{"model": "self-supervised image encoder", "train_examples": 90422, "image_size": 32, "norm": "groupnorm", "widths": [128, 224, 384], "projector_out": 256, "projector_hidden_layers": 2, "target_momentum": 0.99, "optimizer": "soap", "beta2": 0.99, "learning_rate": 0.0027, "max_grad_norm": 3.0, "batch_size": 32}
Rows from block 3 of a small self-supervised image encoder, named by matrix and row number. Rows with one number belong to one channel. Each number is 500 + 25 x the weight over its row's rms, rounded and kept within 0 to 999. All counts start at 0. Numbers have three digits each. After the name is the row's rms in percent of the matrix's.
After each channel's rows are labels from the 100 images, of 14976, where the channel reaches its highest value: "patch colour" is the nearest of a few named colours to the mean colour under the peak. Only what is clearly more common there than usual is listed. The data: photos of plants and fungi (iNaturalist). In brackets: how many of the 100, against the usual share in percent.
# convs0: first 3x3 conv (model.blocks.3.convs.0.weight, 224x224x3x3, each kernel summed), inputs 0-111
# convs1: second 3x3 conv (model.blocks.3.convs.1.weight, 224x224x3x3, transposed, each kernel summed), outputs 0-111

convs0.218 082:458453532473513511505498490523506513509479522536536478532521502512524497513525490503510535483490546508512500500529551517472460486492487530520511516499509513476452492469471523499459490527512486508470500450528518537521514504459480498510497480518507477483503520490496512501502516502518486564525497512470493496497568514523519503504525494481
convs1.218 098:504498530535505536513495482520515496500554425511491511501529492499486477538499493501467472511505463509468484495492525465546465485525525498520497541473504478514507474517476510506498497482514525480522501495518459444511502496499541474482470501523495512544511497547491533494510473481554501535513484501553519471526477518470537474508590510480
patch colour: grey (70 vs 44.1)

convs0.134 090:453473443493515519526496500503534486508499554506482500549519514517550479502512524531500535504505520500521487523512520488503535490497516501499498506466462463521488484503445484500491490508516500503513455492537490484516535495498492462484478490513527548499534506460490515446537459509496517559506501501530538513515510527493497507491483508510
convs1.134 101:461517488512542501499523534498494474469486534513474531495508504515484583475506561490518509523535522524447485516482504478500493497492515513431495495486532500483494514474472467500486472519491473489516486490519482496529501476484490481500496515491512521498500591531489451475491482471495507519549486468556506457514520461519496497548490505505
patch colour: black (37 vs 5.8)

convs0.211 096:498544534510544484454518468513520518510534502495504525486463532503533504508492504510545497498478489500499519551506489515487485526523491510536494492517496463574529473505468534487501521501483458513491523492488526495536535517477560477516526506511531493509494502471540461476508478535478509487517508506471507525508488494491513499516474477501
convs1.211 097:495483468479439471488497478470496528507515482528530498495507487472470481515529485492471485532513455522509448492504513489507478514482511498491552482501490465502439496473497527488515483510500473487516529479483508487545506531507464537547468471493492511477466522490492510475537487459470492512476534519433512423520543523475486486518521493518
patch colour: grey (77 vs 44.1)

convs0.187 098:512529487483462547554511467557511483469519497516505519482507445474476479489508475486517458559475494479459465519487503497484509480500495497521473466506511510499507448503493495481481515518508518566519495505494539517500483528511488510485510513497518543467482560476492503515463535498510483473497501501452520457508515472489487487481484506510
convs1.187 100:525471521530490545508500475508500477476491509481520502498523511449456542491551509516522475491511497513487569531491527518462524519540514500511470506495535504517512498494490493511514523488487530487467532478525513539489522522458474499488508520536509531479513527457532494503507507524493498482529516444507505524505517514509497527509487481528
patch colour: black (40 vs 5.8)

convs0.57 109:491494522512476510503513477495482484505494538503495484458490468504519532474498478456483493501552479508451525467490501480555472498527496508442467460498522506487498507497492502516462514486504498516542513528511491514506499538524468500505530479463504466469461541517488513564544538478530484496494477524504445489485478443527460475523472494494
convs1.57 101:499513500458509453541512496530485495527551458499488485471518504518491512517516524497482503509479504486442501500489512504514466481486512484509487497523493511468527483496476477530504493528455450494526532517492523548493538558507496502513519480513479486488476487487485461497461482518526482519523452455537492523474481508472526476479495502496
patch colour: black (27 vs 5.8)

convs0.217 097:479505499509478513508533450492468496513465496509519510481529506486540496504499484481494497517499536487540503533498524500471490507457525505467473469453488536488501507483534493494536483476475519516502488510481518496514522461480521475495495519469476504525548514491501500550514501507432435491510507462504497458509532507494531490534510529517
convs1.217 084:511495519523479479538487510477508531502540552464501474517471545530451516536485499512507483449499493546491529471540460532492498517514505502542564502525505523505545470512471508485492540514529543448478489450538487511479467493470474520518497489492460485494492470482474513454482496509509504490477474472438480482469508502505490494493461420493
patch colour: grey (77 vs 44.1)

convs0.51 082:496488494522492477525506478464447443480498463498506498494461496535510526465548471460506498480477481496489485499493518541457497491476499482516462477498502501534484507501497516495516394529477521518487501492507488491491492508484478481488479524486498515482492539504482481473492481496509443503520459486479449465443459469489443532526473520512
convs1.51 084:494498462469529536556472469513506513469499530521449515483501515487489497505495506479557496518453482504562503514505488506505487522492513514495481490526478469545469494477499522496484495512478512490516449492490502466487493461481536491504494527513478505501524519474499488522516493506483495484455501464506462474490492489492495493477447486453
patch colour: pink (34 vs 5.3)

convs0.13 095:543500472523460507464534503488511522482495518487532515518527480513447511514509496490491494546482516500583514478510498513520499514507518505476512551572515520464503519494487542484526520511498489537491493473516482520492458549501516498524498494465478508501486513490516485463500525529489484478495541503443502497538468552483456475517509545480
convs1.13 107:535479505539512556499523539512507492518508485494489499488465539475499501514491533483506500479513508493522510498493513497463478512516483519533484464500480523547501506496455497530491557505504545493460531502455494487482480486471524460490477531508542529558460505450462484549469503496500506471517508474537508520475498476521505498482428468488
patch colour: pink (25 vs 5.3)

convs0.97 090:455536500506513526517478536465533485497512532498533486477494474473513464449546505490474545495484484497458485463532504492524544492512500445561535460493506529519495499518515497475507465489494511544501493493468494460475511475493464491495527518464493465511502515514513516493462470508583533548543512507507508524527544550472500474518485501535
convs1.97 083:518501572497461481489484477479510512503485510522490508495531479457527528474459442496496490513481514563480478488513522481524477479497542489519544468499500483515475509514526500538499495507544513497457494480479507519509509446497501474490471504518508545508508494451522515520493492505501505506483533480499557502476491494489501494545487446511
patch colour: white (43 vs 1.5); pink (32 vs 5.3)

convs0.7 089:525507515490490511545517478476443486498511523480500482497481534494486526484496475463480526498517489504526533477524494515472528478523503477487480479498476525527499484499493479530508510498468507500480512513531526495478499573516491469508479544466504560476473527484448496526492499481481541492486493503478483531467463510520483472558458415526
convs1.7 099:480502484433504497463521463471520509473480464505509479456473461465453424492510529509473508513488518563543531495541519494524545528527542482509527508506496514503480514489529487492500488521499517480466445501475526508543506427507507484493509519476491448525516478525512487503489498444550523494458519512511491503517526448472535495502509542491
patch colour: black (51 vs 5.8)

convs0.125 103:531489475524522495503550536506502519499521526535489524534474517483511481514496502491518521517537498510473502541510527525465547499497477522518515493491483542512496516532501520461523512499527511514516497491484525491488518517533531492498489516474504545476518548423493486489493503485474481544528540509465500522472484537489494503507500509547
convs1.125 104:517516490478459503498488525486492507503515540487512522538522486532481475539503518511513519495510525496470545504488488447516484496535561519460506495506482464506508471447501455500522446477483493497500558503516523510500490505427511499509498491505444536470511478474508456483497468506476523497534487499517561471501499472528492502545509467451
patch colour: pink (34 vs 5.3)

convs0.159 094:470548502513481501496525496555523503518495465504515523475477519502475512480491506514503510478459470500482476492455455486452520496537498472493509512483519503507485498495506470490477494504430477491461502485440477440487500507453475455441500524470472517498488507531491478475458501486493515466504486471486492491493497509506485465486480473503
convs1.159 098:522517520517469515503481533482511469473492542514481478508505486529535528564525531480486541484508502552477543535520515534524510478517510467490515524518477449492512473541540507483476506546461485521456533537466463517496507545443506505500495532482467521451529499491464482511534505498494525448466485510463515493503512487514520501523525518483
patch colour: pink (39 vs 5.3)

convs0.61 105:489541477479513533506503481476527446574534490533503497513511529507517510528498524491503506492480496531479438467509499522533490495498493463490466485525504507460500522479489490524496502499476506504537474491516496500477465505540482483528516526505504520468532515501473502478499501487496561547491495491460456503532459517458546481548491521484
convs1.61 109:534529461490515494504486538470559456525557517509468455518516506517503424493552528497522531500501520516518484518507533523470492484456513473490545508458452482504515498520516531525478492521501512508510495471484489473512516513481522495512520505480480492494482519486493507519491505519494536450493506509483506502454489517557561510493546491509
patch colour: grey (73 vs 44.1)

convs0.15 096:526474471477466529481501499502462456498480539521525480506468495497490497540502481460529546491506517501521526518466505515526482526521487504467463510472458535528501486526498530505504505500471492509524478524515528512477483496551531513475518518516479472529477505488503450491494468474496496502471531482472513543503442506497504510467509485509
convs1.15 093:513504527500488536512521541483504511471505465540486496486508505494503485496491495483534493529477490490503427509516524516527503495496522544567511490523489531492467492492484489459481512520489481506476538489507545512493469519457513521494489540497539510499474496479501507513538508511554496510573504432479503497478475494500463471529531477514
patch colour: black (36 vs 5.8)

convs0.22 120:469517493475432505449486432489456502510473519463492487497469483465491552523496475522480510507490513492554521481485497501454482519472516537459507482472467473498483513515538517475481529468500520526452465502505480528513517564513474499506480486506489484485484475455490491491497474524443506466489517493477479493526468474486478503498458454561
convs1.22 108:480475503438519487470448520515492482507590503505512530476477473526454482493504509530482477491542472516486593501499493476519453486515515506520472510531531514507508510475484497510491529518495545509496466537527517482530501524467505484515478487448509488510506525479511501504509471499540466540489461491525531509463498484498511494457555528499
patch colour: black (69 vs 5.8)

convs0.44 100:505457504501490459505478426506475459463483496479479480455450495481463479527505448484516495500531528477469520476436482494458517483469498518529520494533509521473512492508495537514475476519451505478521516458519471499503514551506487492498516492461493483515474511510458525464488492457491488456470524477485482472463461475499493519503459486509
convs1.44 095:472461529479486488512504477508531514483471494507459453465493514460496532518515500528515522519452563477496470526452508505548515498525488481508530475538491472528477506486499513478515467477491485520525430506519466492490490530511543502523531475445525540500470512495504469512503504549515444508495527506509472491482480495467469493510497500504
patch colour: pink (29 vs 5.3)

convs0.17 101:488526528483531476493469478459481480473515534521485500495498532505489488520526525476498525508525496514504496460480483520498498503515519457482527485502498514515475487528489496530493481535486470528507473516537516442463437510515493479501528499454536490531492505534442504494512477473494514515475501484523519498483497464512496481477464519513
convs1.17 090:503515512480541513508490479474470496539512457510560550486517494484491489478501555487532486486474493481490509498496516512453501477479500503510507490479527518540495519435493464488494507513510474461473498475557452506468492464555497495509487503491483483513486520414481496481457486450533470530515480507503537484482494502476522493530530507513
patch colour: grey (71 vs 44.1)

convs0.149 105:483500494507498482533507515498506514497520492512463513454454504515458524474490548495477489497514469470476477493503483457535534516511509516518541480505497482485516575492477485474480460492497476483509460471466499455535492484460475495497482498461540462493480479465497505526491501466471484472529494531519552503414541495512488505493481498482
convs1.149 089:478500494479483485497502494448450502500452536506545485489501507526499512479523467523526465504477453550526535519496463505468500489508481498495518474520485487488508497500556498507511501508513489556470516502511539524538530506557521531493481512516495504494492519525504501519556500509521484473476511483508497508457542528502482526535517469499
patch colour: white (35 vs 1.5); pink (30 vs 5.3)

convs0.45 124:559551530495479495525495508518509474537525511465482495467469499506472514486511506502448462499462485496481455472463517538513517512486542494449499504502493446511515478502488471479493452518529506518501496497497467491516471515490473531492490494490489497466504517492506474506525496513518487481480495547526500485489510496467521514488520543475
convs1.45 100:502528495482474499506492496506537479505570511519483524482496521497513464519444462475533500484543531514484548501471494500552489496499460523493490520540490519487522497493483499478520483512524462532493513481501522523518492538515504517537520486497475492524529506452476490476482528483522493541504476483528518498524490490486512509517482503536
patch colour: brown (80 vs 34.8)

convs0.208 116:468515508469499463496548468491501498477546484510513541493521517510494509492499472448471466491540492529555541519519512507494508474481454531478522531509464513531454485471499465439550510437470475455502522488519452496494500492489455524524467491488484487508505503502494460502518505507508472509501459517464540518548462468508461425504495459518
convs1.208 101:492497483480514488458487486486479496539499485476494499528525450517548527514495506523502489498487514509505497495524511533486490528480476492508494455497496470492520495498484478511521485502541507525424475500464540540472472516527530514480475476473509497519476474512508469495503523458488515490506473483477515539534493538518539487504411506490
patch colour: pink (30 vs 5.3); white (26 vs 1.5)

convs0.94 089:515477564444507496488499508488485495529527456480485475504505514523516496504528457532502480492484495490502494486470507458538494484507501507534484535499483473469497491501514495552473480520483444521501456525525488479471447482444477456512467512493443409448540484541476535485493517543510468482491517488496489497504513494494505557481482519540
convs1.94 082:527465518530471479499514466493538487492522524514512500481507499500462509507468539517473501488468512496539497512478506460513487501515529538520505501494496533538495472481527529501482554468477511485508486515482542508503489451509493496472524526503491535493527523448507476488519505507526514502459483507490435555516510497528475505501523534514
patch colour: white (48 vs 1.5)

convs0.195 098:477446480493501521530539504490463478493439488510499462472433515473493532462481483500563513536514487511519527503520542525568508485525501485541518535520519536495521516527514515485537502483491501494506501485523483508520494513491482518493479502475481489511502449523537510510514475437480509516525502508456496499525511485481508512521493506468
convs1.195 092:462465495451489564473485503489495500472516497507505499508477479514509492531481484543470552500494463525494495485454483535508481489509483482478517496518456464507502500482510522518523472513525527495476484493512516447499514525515485488488502530482485509479485506455530470509468517505420472443489523516513504487473456465479494475450485512482
patch colour: white (37 vs 1.5); pink (34 vs 5.3)

convs0.144 094:471479486485525479518486490484501528443466498508497486493494476501486494492507504509501479454428538487501535510507467460483496503504458491492489529517545471520510460488508498522514484477494508485511509528520479484467466486483505484525505486522501479469486434453496509446518503464488473498501472470477481482453454494478540499489472502536
convs1.144 099:504495512519475504506477468503486503472490482480455494496496471521533512526480513541506497504533492497467484525488509479526478506512561510495479465488484496549544454547454505494478440486485459514472515466498479462542500454466497515486490455508503468479509536492461489451460532523531502522517488461496518505488448500485491496504494529517
patch colour: grey (75 vs 44.1)

convs0.74 092:528519491492480510535470492543520493509461524494507488538508512527513501532478473495465530507499483476469473505495467487486495511479435462482496502501497512512492512531505500507500522476441478484451438475471516432517461486468480534487511515504433513490506513526475495493489491496481499475484501457514527531543515535528465522493485531488
convs1.74 094:520477494500490467481509525504510481504555552520499512476477500440494492457509494493503516492530506503501516512482529488514502527504512514501481477463515494490456519476525503489512476471504507450531508519491479487516483445507494509469552462483514464474526442482489477505511482459472534514495443448495478473473492533513511486525439488491
patch colour: grey (71 vs 44.1)